config = dict(
    activation='relu',
    mixing='mixup',
    head_dropout=0.1,
)
Rows from block 3 of a small image classifier, named by matrix and row number. Rows with one number belong to one channel. Each number is 128 + 24 x the weight over its row's rms, rounded and kept within 0 to 255. All counts start at 0.
After each channel's rows are labels from the 100 images, of 14848, where the channel reaches its highest value: "strongest on" is what is common among them. Only what is clearly more common there than usual is listed. The data: stained colorectal tissue patches (NCT-CRC-HE-100K). In brackets: how many of the 100, against the usual share in percent.
# convs0: first 3x3 conv (model.blocks.3.convs.0.weight, 128x128x3x3, each kernel summed), inputs 0-127
# convs1: second 3x3 conv (model.blocks.3.convs.1.weight, 128x128x3x3, transposed, each kernel summed), outputs 0-127

convs0.98 [144  85 105 104  92 125 173 152 144 111 146 108 139 135 143 167  87 161  97 137  95 114 140 119 107  90 137 107 164 162 117 134 128 145  99 113 157 174 152 129 111 127 120 116 119 109 120  99  78  95 146 159  98 146 132 167 120 128 154  91 118 133 100 121 138 139 150 120 113 119 116 130 116 133 139 125 119 115  83  93  97 169 141 108 125 132 145 150  89 131 158 165 185 138 110 131 142  80 105 150 156 167 146 114 128 110 160 109  55 125 120 118 140 139 130 123 105 123 122 133 133 124  99 176 138 108 101 108]
convs1.98 [129 122 127  99 127 128 145 125 127 137 147 137 133 131 125 124 148 128  72 136  63  95 122 133 160 166 109  91 154 111  92 132 119 101 112 123 154  73 146 127 152 227 160 149 130 117 147  97 114 159 133 179 114 166 153 142 137 113 105 135 100 122  96 125 128 136  92 145 153 197 139 130 117 127 141 117 148 122 127 131 100 146 118  83 117 116 133 134 117 143 156 104 120 126 106 141 175  85 134 131 147 115 120 137 147 109 122 138 129 138 121 124 103 186 101 123  94 139 150 115 137 124 137 147 121 116  82 136]
strongest on: tissue: adipose tissue (41 vs 10.3); tissue: smooth muscle (41 vs 13.4)

convs0.107 [114 109 133 140  97 161 133 128 120 143 133  85 134 138 125 108 110 120  96 142 117 134 157 104 108  90 152 114  82 159 168  89  60 145  81 141 140  91 149 117 126 116 150 117 103  86 125 124 116  98  93 135 142 142 122 154 145 116 113 102 129 136 141  92 134 155 135 116  90 141 122 110 103 138 120 114 122 156 136 108  89 143 137  98 101 133 140 161 113 120 100 176 188 154 141 133 143  93  83 139 123 145 124  82 101 106 141 131  61 102 113 144 131 132 121 182 114 139 153 135 139 142 103 170 131 125 117 123]
convs1.107 [168 181 145 110 149 121  82 132 168 139 134 120 142 155 132 114 164 136  67 172  78 119 149 130 143 166 171 130 126 128 151 130 117 129 138 117 129  85 149 159 120 132 146 133 126 115 135 118 127 138 134 131 127 174 138 128 144 115 120 133 127 143 138 109 143 146 145 161 196 188 127 140 155 146 169 116 107 169 154 121 127 103 115 143 160 112 148 115 100 124 129 156 124 127 128 160 131 105 103 119 125 123 118 146 125 114 141 123 145 142 119 118 140 181 131 123  37 162 181 138 127 136 117 144 127 144 103 119]
strongest on: tissue: adipose tissue (92 vs 10.3)

convs0.35 [141 169 181 124 170 132 141  80  96 133 195 145 137 100  89  92 138  40 133 103 106 128 121 116 131 110 152 129  96  91 122 121 132 104 129 141 132 136 131 164 105 125 156 127 113 105 112 152 151 131 101  82 106 115 109 127 116 144 151 117 172  99 134 122 131 122 180 144  99 147 123 134 100  92 128 121  80 144 117 122 127  81 131 159 129 158 101 112 118 125 142 127 120 143 131 130 123 129 162 113  73 130 131 139 119 105 102 125 122 128 130  99 125 129 134 174  88 101 139  94 132 107 119 153 146 135 145 109]
convs1.35 [117 144 175 173 121 137  88 123 114 123 151 129 115 124 104 156 146 127 136  88 123 164 136  78 109 125 180 132 107 128 126 143 156 136 101 123  78 132 126 129 134  90  83 131 113 123 113 179 202 118 152  91 122 124 128 120 138 173 132 148 135 107 113 120 102 168 117 128 181 111 138 133  75 124 136 133  66 159 179 133 171 101 108  97 117 143  94 121 162  88 131 117 131 144 118  82 128 104 117 148 133  97 113 133 107 149 125 146 128 125 124 135 148 140 111 135 116 118 132 107 140 136 136  93 126 122 150 132]
strongest on: tissue: tumour epithelium (54 vs 15)

convs0.44 [138  90 157 133  99 128  99 130 134 135 141 132 139 104 106 103 111  97 124 153 129 131 142   0 132 121 118  97  97 184 117 132 121 105  86 101 143 149 123  92 131 136 129 135 128 118 119 159  82 107 113 126 140 108 104 146 137 166 131 119 122 117 100 123 172 133 105 123 117 127 128  62 125 131 147 164 151 126 127  95 113 144 141 114 125 141 147  90  85 146 120 110 141  97 120 144 136 144 136 155 126 110 128 123 138 124 132 127 128 113 166 160 126 140 122 115 144  78 118 123 148 132 108 143 134 105 154 109]
convs1.44 [ 81 157  72  86 113  77 124 133 115 110 131 131 107 113 130  89 121 127 112 226 105 121 127 160 129 115 143  66 132 128 128 110 132 133 115 141 129 142 122 130 115 124 139 122 151 129 131 116 118 131 147 127 141 133 129 136 148 129 116 145 119 122  68 132  88  74 147 118 128 124 156 133 108 159 126 120 148 104 128 154 136 141 122 120 145 115 104 125 136 143 127  82 124 156 169 149 117  60 140 159 128 121 102 124 118 133 176 126 123 106 108 131 127 167 119 121 114 144 111 134 114  59 180 130 137  97 117 146]
strongest on: tissue: tumour epithelium (39 vs 15); tissue: lymphocytes (31 vs 11.2)

convs0.34 [129 119 126 117  87 112 106  97 138 140 170 130 124 128 138 125  73 109 125 111 128 127  97 107 117 143 126  99 161 128 101 162 123 128 116 119 128 123 146 124 125 141 124 118 129 130 116 136  60 178 101 110 129  97 122 118 152 134 131 127  95 121 101 141 144 137 135 131 118 105 128 132   6 115 102 125 128 139 110 130 132 128 128 103 141 128  76 124 127 127 128 124 142 106 101 107 149 145 128 127 110 148  76  71 126  81 108  53 138 133 130 113 115 125  83 129  99 118 123 105 129 128 110 126  74 142 134 124]
convs1.34 [145 103 119 104 124  71 125 124  93 116 133 129 141 135 126 137 117 129  72 166 149 122 135 160 167 108  95 125 130 115 134  84 134 132 136 112 138 129 142 129  93 163 153 134 154 106 158 117 107 140 120 128 127 128 158 132 159 124 109 188  95 127 121 168 222 126 129 139 165 139 150 127 134 130 115 113 198 129 114 161 108 111 129 109 130 126 132 137  88  95 133 131 142 108 129 158 105 140 147  80 125 159 115 133 149 122 152  98 139  89 127 121 136 133 138 121 156 118 131 129  75 140 129  75 114 140  83 132]
strongest on: tissue: mucus (47 vs 9)

convs0.123 [124 116 111  93 112 123  81 132 136 120 128 152 131 121 132  64 130 126 110  96 144 115  81  85 131 108 116 117 149 123 132 143 123 143 145 126 138 148 134 101 100 132 132 121 142 121 160 126 113 122 161 113  88 144 133 112 111 121 125 172  80  82 125 104 123 128 137  91 130  87  92 132 129  70 133  90 122 123 120 212 129  97  80 107 112 134 133 137  63  94 123 106 135 107 120 122 129  83 121 118 133 118 124 128  94 155  91 114 108 109 138 149 124 134 104 121 166 109 134 104 121 132 174 130 128 114 113 184]
convs1.123 [ 94 126 138 129 128 136  97  95 112 118  95 136 125 127 139 148  84 137 130 115 157 136 136  59  46 162 190  98  78 128 128  88 127 132 138 148  77 148 106 105 124 123 123 122 103 139 122 149 131 128 116  98 169 119 124 131 127 130 121 120 111 131 135 144 139 113 123 144 144 124  71  83 125 126 100 139 104 120 137  90 152 125 118 131 164 139 141  82 134 123 130  90 132 114  84  72 117 141 120 105 146 144 137 108 136 125 136 127 185  83 130 138 130 118 113 132 104 130 136 129 134  85 112 114 124 103 165  95]
strongest on: tissue: mucus (29 vs 9)

convs0.118 [147 145  71 103 133 172 162 151 145 102 154 108 150 137 137  85  60 102 106 127 125  80 105  85 129 120 162  83 106 169 120 104 134 124 109 157 163 163 123 127 125 123 112 129 126 117 142 120 124 130 130 145 126 159 122 166  85 112 127 137 114 102 158 126  83 138 109 116 133 105 138 139 124 121 135 140 120  99 162 135 166 149 111 122 121 111 135 159 107  89 160 138 156 131 145 148 146 101 119 129 112 113 140 107  99 134 143 105 103 115 125 162 148 116 129 149 167  85 155 138  98 112 142 172 137  64 139 157]
convs1.118 [ 99 115 129 115  95 172 130 157 100 136 164 124 107 118 139 159 196 131  99 121  36 119 114  90  97 138 170  64 124 123  69 157 128  85 106 138 129 127  96 107 154 180 128 128 106 126 116 123 135 149 150 124 135 187 142 131 104 105 133 138 141 124 134 138 127 168 110 132 161 128  95 159 120 102 148 132 108 107 131 131 116 118 113 119 133 109 145 140 113 157 129  98  99 133 105 118 127  95 135 141 154 159 100 142 128 143 146 129 126 122  93 137 120 160 115 123 103 116 145 125 119  98 119 163 133 141 103 124]
strongest on: tissue: normal colon mucosa (39 vs 8.8)

convs0.104 [175 103  81 127 134 176 133 132 137 110 152 123 124 165 130 126 102 130 130 115  78 118 150  97 100 113 158 127 131 138 149 136 130 150 107 138 187 178 135 102 103 136 113 123 120 128 126 106 119 137 148 136  76 130 131 164 112 172 137 128 127 144 139 114 131 116 128  95 154 103 111 190 123 123 134 124 116 156 147 138 131 175  74 133 113 128 162 135 109 107 131 154 134 184 126 157 167  81  70 134 123 135 129 100 121 137 128  96 102 118 157 137 138 126  94 128 126 106 180 120 126 134 126 137 128  77  92 121]
convs1.104 [112 117 112 123 102 144 116 135 119 131 139 150  93 135 127 103 146 132 112 138  74 141 144  70  97 130 132  77 115 117 103 139 117  86 125 125 122 127 150 125 130 170  99 141 104 127 103 119  99 160  99  93 135 137 134 111 120  95 117 126 112 141 119 127 124 127 124 140 161 182  90 111 161 148 113 123  98  91 127 118  94  79 118 154 128  46 136 139 122 135 131 113 122 131 119 108 147  42 125  89 134 146 122  97 119 116 148 139 132 133 135 129  55 142 121  80 101 129 124 120 128 129 118 131 122 123  82 125]
strongest on: tissue: adipose tissue (63 vs 10.3)

convs0.78 [117 139 113 132 126 142 127 134 140  99 143 135 111 124 149 199 134 145 131 140  64 107 123 197 148 131 130 173 135  94 123 138 125 122 105 135  75  69 144 157 128 104 144 168 131 145 147 114 133 136 152 119  99 134 125 115 156  56 142 123 140 118 120 150 114 130 202 136 158 143 108 107 137 123 113 145 143 125 136 130 134 140 103 137 128 114 133 101 102 102  65 128 124 123 150 122  95  91 113 112 160 163 148 156 137 127 124 119 126 113 131 108 158  89 128 139 106 153 128 182  87 147 136 134 137 135 130 124]
convs1.78 [120 110 125 128 114 129 152 132 114 129 151 150 114  83 116 167  90 130 101 174  94 129 131 124 125 139 172 141 131  71 123 134 129 125 125 174 106 130 128 110 163 144 102 129 128 174  89 111 120 119  83 141 143 121 110 134 173  88  98  83 123 110 140 140 166 122 167 121 127 122 130 129 182 124  79 137 148 143 131 129 106 144 129 124 126 113 117 118 103 144  88  95 127 138 156 125  46 131 112 121 151 144  96 124 126 114 127 124 111 119 161 190 134 128 138 114 105 110 114 128 121  64 151 114 131 100 136 157]
strongest on: tissue: adipose tissue (53 vs 10.3)

convs0.24 [120 103 121 148 125 125 135 179 120 120 159 128 110 143 108 112 123 114 132 130 108 153 147 123 120 121 131 140 131 162 126 128 113 201 118 136 148 135  83 130 169  68 151 145 134  73 111 122 111 109 146 149 105 169 109 146  95 144 122 144 130 150 136 133  97 130 126 141 100  48 125 115 123 211 108 115 128 110 164 139 114 127 120 118 134 139 127 113 168 126 116 121 115 131  92 120 195 139 137 149 135 113 128 132 123 117 127 144  63 135 120 121  79 125  88 153 126 131 136  94 144 129 117 144 151 148 108 113]
convs1.24 [135  99 140 153 114 118 126 130 140 111 135 161 121 147 106 130 108 124 155 176 146 127 112 112 116 160 177 119 144 157 145 177 119 120 138  89 117 138 112 123 132  93 142 136 123 123 121 128 165 133 133 172 110 105 117 156 146 166  77 129  93 121 151 133 128 143 131 114 115 154  97 122 120 152 126 124 133 118 131 148 102 140 128 115  79 145 130 119 161 118 114 123 125 122 138 106 154 156 211 119 150 101 176 163 135 117 178 128 119 165 192 162 121 124 106 133  76 110 122 102 128  94 112  96 150  71 128 120]
strongest on: tissue: mucus (32 vs 9)

convs0.27 [159 101 114 145 135 135 134 128 160 116 118 138 127 118 122 163 119 114 115 141 153 138 144 160 106 110 137  95 135 160 126 138 133 143 111 154 128 116 128  86 145 134 137 122 147 149 137 127  78 109 110 192 155  97 108 165 126 151 140 105 165 135  94  96 131  65  84 125 131 143 125 145 115 153 151 133 112  82 133 116 110 132 137  93 131 108 140 149 139 158 125 172 138 116 141 145 147 134 124 180 180 136 148 142 146 139 153  89 161 174 122 140 115 148 110 101 155 127 117 111 117 127 125 155 154 101 221 109]
convs1.27 [198 113 122  94 146 123 132 127 135  97 148 154 122 129 113 134  55 142 137 121  96  90 102 157 149 130 137 154 145 149 132 121 107 114 162 183 155 159 111 139 138 130 192 142 157 115 130 104 127 157 108 175 138 144 108 141  98 151 117 147 146 131 103 129 116 128 127 133 143 144 176 125 151 135 129 150 124 122 128 136 136 126 127 145 162 113  79 152 126 112  94 141 151 127 153 174  99 159 146 118 117 161 114 134 157  84 125 121 115 149 134 157 106 126 126 100 127 163 125 203 124 169 157 125 128 125 117 146]
strongest on: tissue: adipose tissue (79 vs 10.3)

convs0.102 [133 160 113 140 135 102 148 130  86 113  95 130 120 146 127 183 134 138 110 137 125 155 184 192 102 129 156 138 113 159 138  77 138  78  95 115 102 129 100 170 146 105 116 140 115 111 120 133 132 112 137 171 119 125  95 132 156  94 158 145 129 111 128 126 126 140 116 179 129 142 108 133 139 133  58 124 103 119 178 162 155 152 128 154 150  92 116 127 130 123 110 170 112 135 144 153 126 169 119 176 136 124 144 152 126 127 136 133  84 140 133 149 116 125 142 110 116 111 177 127 131 137  77 127 115  98 147 130]
convs1.102 [ 77 116  86 138 128 168 121 123 131 123 128 117 104  86 125 131 135 128 122 148  91 135 111 106 102 118 169  91 156 168 124 130 104 131 127 133 136 151  68 105 133 131 130 147 129 122  48 140  62 132 134 145 128 132 120 142 125 125  94 144  91 104 115  94 126  63 112 111 112 130 144 109 108 123 128 119 169 119 170 131 118 137 116  71 128 112 113 100 129 124  99 124 119 162 146 126 116 158 136  89 136  99 124 133 106 131 135 122 115 141 166 165  86 128 131 101 108 120  95 115 156  85 141 140 131  80 127 140]
strongest on: tissue: adipose tissue (58 vs 10.3)

convs0.91 [142 133 106 126 150 139  63 143 125 110 170 124 111 153  93  94 103 128 139 114 108 119 167 106 103 140 149 105 115 146 125 149  89 110 115 131 132 136  90 133 117 145 135 125 130 111  58 113 115 142 133 138 123 124 111 173 137 144  95 128 132 196 152 108  85 140 106 135 148  87 146 140 122 163 143 136 133 169 131 120 147 134 103 108 132 104 136 169 128 146 116 121 163 146 111 167 125 132 102 120  90 126 133  88 110 117  89 132 158 158 135 137  51 116  82 150 140 114 136  89 126 102 112 148 149 103 122 117]
convs1.91 [100 125 125 121 121 128 110 190 135 174 145 137 120 128 127  89 156 139 110 126 125 126 104  64 118 147  94  92 110 132 131 125 112 122 145 112 134 103 141 109 118 146 151 107 112 151 104 118 133 135 122  94 128 117 129 126 104 128 144 130 101 190 175 129 130 135 101 115 127 173 128 128 182 152 134 115 124 113  61 167 117 118 140  78 119  79 147 128 122 166 120 109 104 101 132 122 105 101 117 100 135 122 136  79 120 120 129 138 128 131 132 146 104 151 139 132 123 140 122 111 106 120 105 138 218 124  72 145]
strongest on: tissue: normal colon mucosa (78 vs 8.8)

convs0.69 [113 162 119 141  99 126 136 127  41 122 129 118  19 118 100 137 131 159 109 163 112 132 121 122 115 125 126  78 109 153 136 131 125 128  93 132 126 125 141 170 133 126 134 140 129 163  50 119 120  68 125 142 112 129 114 157 122 125 152  81 137 112  77 137 178 141 153 132 108 138 118 135 108 139 129 115 132 121 133 114 133 137 139  95 125 116 123 123 120  80 128 104 134 157 124 132 125 143 131 141 129 129 139 129 140 136 154 133 114 101 128 153 130 138 130 118  94  90 150 132 137 135  56 128 131 140 121 132]
convs1.69 [109 183 122 119 115 137  85 132 126  88  80 123 136 112 125 134 108 130 103 139 116 114 135  83  69 152 165 115 132 127 119 104 102 125 129 140 103 115 128 130 133 145 132 174 122 110  23 119 129 151 121 131 165 119  80 146 101 128  96  88 100 125 123 114 143 103 123 150 122 129 107 129 130 136 119 141 123 119 156 100 179 146 100 117 164  89 147 108 135 129 106 132 142 160 123 127 122 102 128 115 112  91 143 134 142 123 120 136 145 141 136 159 113 110 133 112  58 130 159 177 136  89 127 137 133  97 126 110]
strongest on: tissue: tumour epithelium (33 vs 15)

convs0.110 [139 131  97 125 155 134 140 119 139  92 125 155 122 125 130 107 136 138 136 134  86 101 124 107 128 129 120 145 124 124 154 153 134 137 113 139 131 136 122 120 142 119  93 133 128 116 135 106 173 129 175 116  79 142 153 112 150 114 138 113  84 106 150  66  95 191 144 138 136  86  69 138 135 112 111 116  88 137 166 165 132  94  74 119 101  94 124 139 113  79 131 154 132 163 128 127 123 110 114 160 106 132 122 141  80 169 111 133 104 120 118 164  90 126 125 121 144 133 149  58 117 108 131 121 127  96 148 164]
convs1.110 [117 152 105 133 122 108 154  88 126 117 122 155 130 127 114 166  83 116 120 148 150 131 140  82  93 127 174  60 102  98 127  97 121  91 112 122  52 140 128 121 148 130 108 128 130 134 106 166  97 119 118  92 131 125 145 132 164 147 158 136 141  91 124 165 117 113 123 124 181 131  87  94 132 127  75 116 132 114 115 101 119 129 111 128 133 130 166 111 124 126 138  70 138 127 112 105  92 133 129  99 162 133 117 129 140 110 138 110 141  65 118 133 106 131 124 113  90  89 129  97 127 134 141 108 137  81 135 123]
strongest on: tissue: tumour epithelium (76 vs 15)

convs0.49 [103 122 128 139 115 125  34 141 128 108 123 134 110 115 147 135 129 125 132 130 111 136 126  92 124 131 142 168 134 131 127 173 144 164 169 125 157 162 110 129 122 131 127 132 151 133 150 163 104 117 154 145 117 128 131 165 156 152  80 144 118 142 118 132 170 102 154 138 130 125 132 125  82  95 116 174 125 149  98 124 128 145  90 120 125 171 136 101 134 135 142 114 126 135  89 138 127  88 123 102  70 134  93 108 158 130  95 135 151 116 186 159 160  50  80 120 115 130 125 130 107 111 129 126 120 131 127 127]
convs1.49 [142 130 120 137 109 117 130 137 132 123 114  87 113 130  77  90 127 118 113 131  98 146 136 119 125 132 144 113 127  84 110 103 120 126 126 105 161 151 163 126  89  93 122 118 155 130 127  93 119 142  62 132 127 117 104 125 128  70  99 128 108 143 147 129 154  98 138  82 125  99 131 135  95  74  78 130 133 121  99 153 128 139 120 131 114 101 135  93  95 142 133 119 149 165 158 146 140 117 190 126 142  79 120 128  90 128 141 188 134 108 111 123 100 133  98 111 126 109 122  99 124 102 157 112 129  77  75 129]
strongest on: tissue: normal colon mucosa (59 vs 8.8)

convs0.22 [104 122 148 144 135 109  96 113 113 131 107 158 114 134 105 111 161  76 138 138 130  76 113 138 139 118 120  66 104 127 125 105 135 128 123 140 111  54 112 105 125 145 190 123 123 179 121 147 133 126 114 126 121 127 100 109 126 128 104 150 121 125 147 113 151 138  48  99 165 138 186 140 159 128 151 159 141 121 145 141 138  96 135 146 117 109 152 155 130 120 130 123 126 133 153 158 100 100 114 149 119 116 126 121 125 105 121 135 120 101 123 164 132 142 135 133 117  79 132 133 150 124 172  98 184  98 138 177]
convs1.22 [176 125 108  97 130 142 135 144 136 130 151 193 138  92 164 127 133 119  90 131 157 119 138 140 131 102  99 148 123 110 121 144 176 141  94 137  99 105 125 123 127   7 140 159 147 138 104 164 135 123 158 134 106 130 138 135 125 122 142 117 141 152 129 144 128 177 107 128 155 132 124 154 135 173 163 117 128 147 122 176 124 184 114 131 106 146 124 122 167 118 143 101 136 144 148 128  98 126 117 181 128 146 147 104 143 130 129 130 138 117 118 145 146 154 101 159  98 137 151 132 110 130 136 113 172 121 130 125]
strongest on: tissue: debris (38 vs 11.1)

convs0.47 [128 135 101 129 124 157 127  98 135 175 130 111  95 118  98 119 126 123 180 133  90 146 114 133  83 138 117 122 127 166 119 150 152 133 117 121 139 116 170 145 102 130 134 127 133 126  97 116  80 109 117 139 133 149 134 132 125 141 128 111 110 140 101 103 146 155 107 126 102 132 114 140  66 119  45 108 132  96 104 109 129 120 124 135 129 141 120 141 126 113 133 129 118 119 100 115 152 111  89 142 111  71  51 142 136 131 147  62 127 146 127 104 113 147 129  94  91 122 127 123 148 151 103 109  51 142 120 135]
convs1.47 [ 89 130 123 122 127 102 131 121  61 147 132 114 118 137 133 129 109 118 111 141 153 117 138 133 152 128 125 104 119  86 128 110 124 144 125 121 128 137 158 146 126 139 196 132 153 163  76 126 132 122 128 109 114 116 124 149 160  92 106 122 119 140 154 176 212 130 133 123 149 111 168 122 143 119 127 127 177 123 132 126 131 157 118 140 125 125 118 135 122 143 138  85 159 126 135 148  79 102 135  79 130 149 153 104 172 131 117 149 142 101 139  64 142  96 142 143 117 127 141 112 108 127 159 107 123 128  44 122]
strongest on: tissue: smooth muscle (36 vs 13.4); tissue: adipose tissue (35 vs 10.3)

convs0.80 [140 152 126 129 104 149 111  80 140 115 136 141 162 124 130 120 115  99  74 120 125 148 126 110 185 105 144 177  96 121 124 110 158 128 119 125 125 103 127 138  73 132 119 126 122 117 165 132 113  88 143 129 105 109 117 131  96 123  84 173 128 123 112 125 116  88 158  92 127 112 136 162 130 104 128 108 129 145 128 220 176 125 120 121 148 134 120 139  59 126 127 158 123 124 128 124 135  75 131 124  97 145 120 123 115 128  96 124 108 134 128 141 138 126  84 130 165  98 162 137 124 125 128 149 137 137 143 191]
convs1.80 [117 158 144 124 118 114  57 108 125 125 124 117 123 154 125 133  90 157 126 128 129 120 122  74  77 157 158 116  96 139 121 125 126 127 127 183 110 118 122 147 128 145 118 132  89 123 131 125 113 113 111  84 199 130 138 112 115 145 127 119 116 128 117 124 130 140 144 180 134 125  78 116 138 122 124 124  99 126 125  55 209 124 148 146 199 131 123 107 115 129 129 115 117  80 128 100 139 132 105  87 106 132 134 110 123 134 132 124 160 110 115 134 130 126 134 127 126 151 159 175 124 128  86 142 116 131 155 121]
strongest on: tissue: adipose tissue (56 vs 10.3)

convs0.2 [117 115 133  94 146 125 126 126 138 116 199 133 101 144  96 139 133 137 121 147 136 109 119 142 122 110 169 129 136 131 186 146  95 140 133 114 132 190  55 109 155  56 139 145 145  81 141 172 129 136 152  98 125 140 123 115 141 176 154 132 171 114 171  98 121 135 172 121 123 133 136 138 146 146 143 123  98 177 133 131 138  86 109 140  98 104 138  94 178 121 105 137 135 142 142 131 143 101 134 102 150 130 116 129 132 142 146 114 106 139 138 140 135 130 124 185 110 122 125 118 104 132 106 157 138 117 102 131]
convs1.2 [149 121 123 126 148 122 129 146 137 127 145 125 154 172 127 141 131 146 139 129 114 137 121  65  88 131 146 143 116 126 168 147 138 150 130 122 133 123 136 124 117 132  52 120  58 124 151 145 126 144 114  83 142 127 151  72 143 165 127 143 134 129 119 124 133 141 151 134 153 137  84 146 132  99  99 155 123 136 137  99 121  53 123 138 133 141 115 110 153 149 137 152  85 101  77  51 135 109 118 107 132 110 139 114  98 132 121 136 130 144 132 137 165 120 120  87 115 117 126 122 113 124  82 134  96 118 118  74]
strongest on: tissue: mucus (37 vs 9)

convs0.101 [142 164 129 118 123 135 102 124 135 118 117 113 124 124 111 177 107 111 132  98 145 123  86 135 106 143 133 130 175 134  97 117 108 113  95  85 126  94 133 138 124 140 107 105 116 135 118  71  83 158 128 116 131 106 114 109 126  83 153  86 147  96 116 111 114 137 137 116 110 118 107 118  37 125 107 122 129 124 121 124 128 161 105 110 135  95 114 101 107 144 139 118 113 130  77 115 119 138 114  85  92 135 145 118 124  86 114 132 111 111 124 115 121  19 114 104 119 118 141  91 121 144 122 135 127 125 119 107]
convs1.101 [135 152 112  79 181 109 157 128 106 150 139 116 143 119 127 121 129 134 121 145 160 100 124 136 134 133 100 128 193 152 181 108 137 182 145 175 136 104 120 158 141 136 138 125 174 126 161  78 120 162 112 150 147 137 125 138 128 113 105 173 134 124 106 121 101 120 106 147 137 118 149 162 113 122 162 151 164 147 133 158 128 139  62 111 162 127 117 114  94 134 114 127 175 169 114 151 132 144 133 122 126 135 107 171 127  99 132  72 115 102 104 136 155 130 133 104 130 147 140 168 104 115 154 137 134 161 119 133]
strongest on: tissue: cancer-associated stroma (47 vs 10.6)

convs0.83 [139 108 135 112 133 141 112 161 131 108 146 132 146 152 102 188 123 120  78 108 120 144  98 189 139 156 135 119 144 152 148  98 128 141 115 135 125  99 114 124 169  84 137 109 139 131  86 122 123 134 122 146 129 146  78 117 115 135 158  88 164 112 154 119  79 104 151 119 110 124 130  89 103 106 135 108 131 127 124 124 125 150 132 149 106 102 117 105 136 136  91 131 100 131 142 119 113 148 129  94 149 135 150 135  89 103  66 143 130 147 123 116  91  65 103 143 135 114 125  93  67 150 148 133 185 119 119 103]
convs1.83 [167 125 132 123 159 130 136 119 128 137 130 157 102 128 121 111  68 135 161 186 140  74  82 133 145 136 107 159 179 148 161 123 110 157 160 191 139 140 115 134 163 122 157 126 141 119 119  99 129 171 137 184 145 147 123 149  93 156 118 141 134 156 121 127 132 133 107 160 165 145 139 119 149 116 168 130 145 141 125 163 129 144  92  95 134 123 131 134 124 161  78 128 153 137 125 145 122 169 141 103 127 141  99 160 113  92 148  96  88 130 126 160 126 115  92 123 125 139 115 167  97 126 153 135 131 130 117 157]
strongest on: tissue: cancer-associated stroma (45 vs 10.6)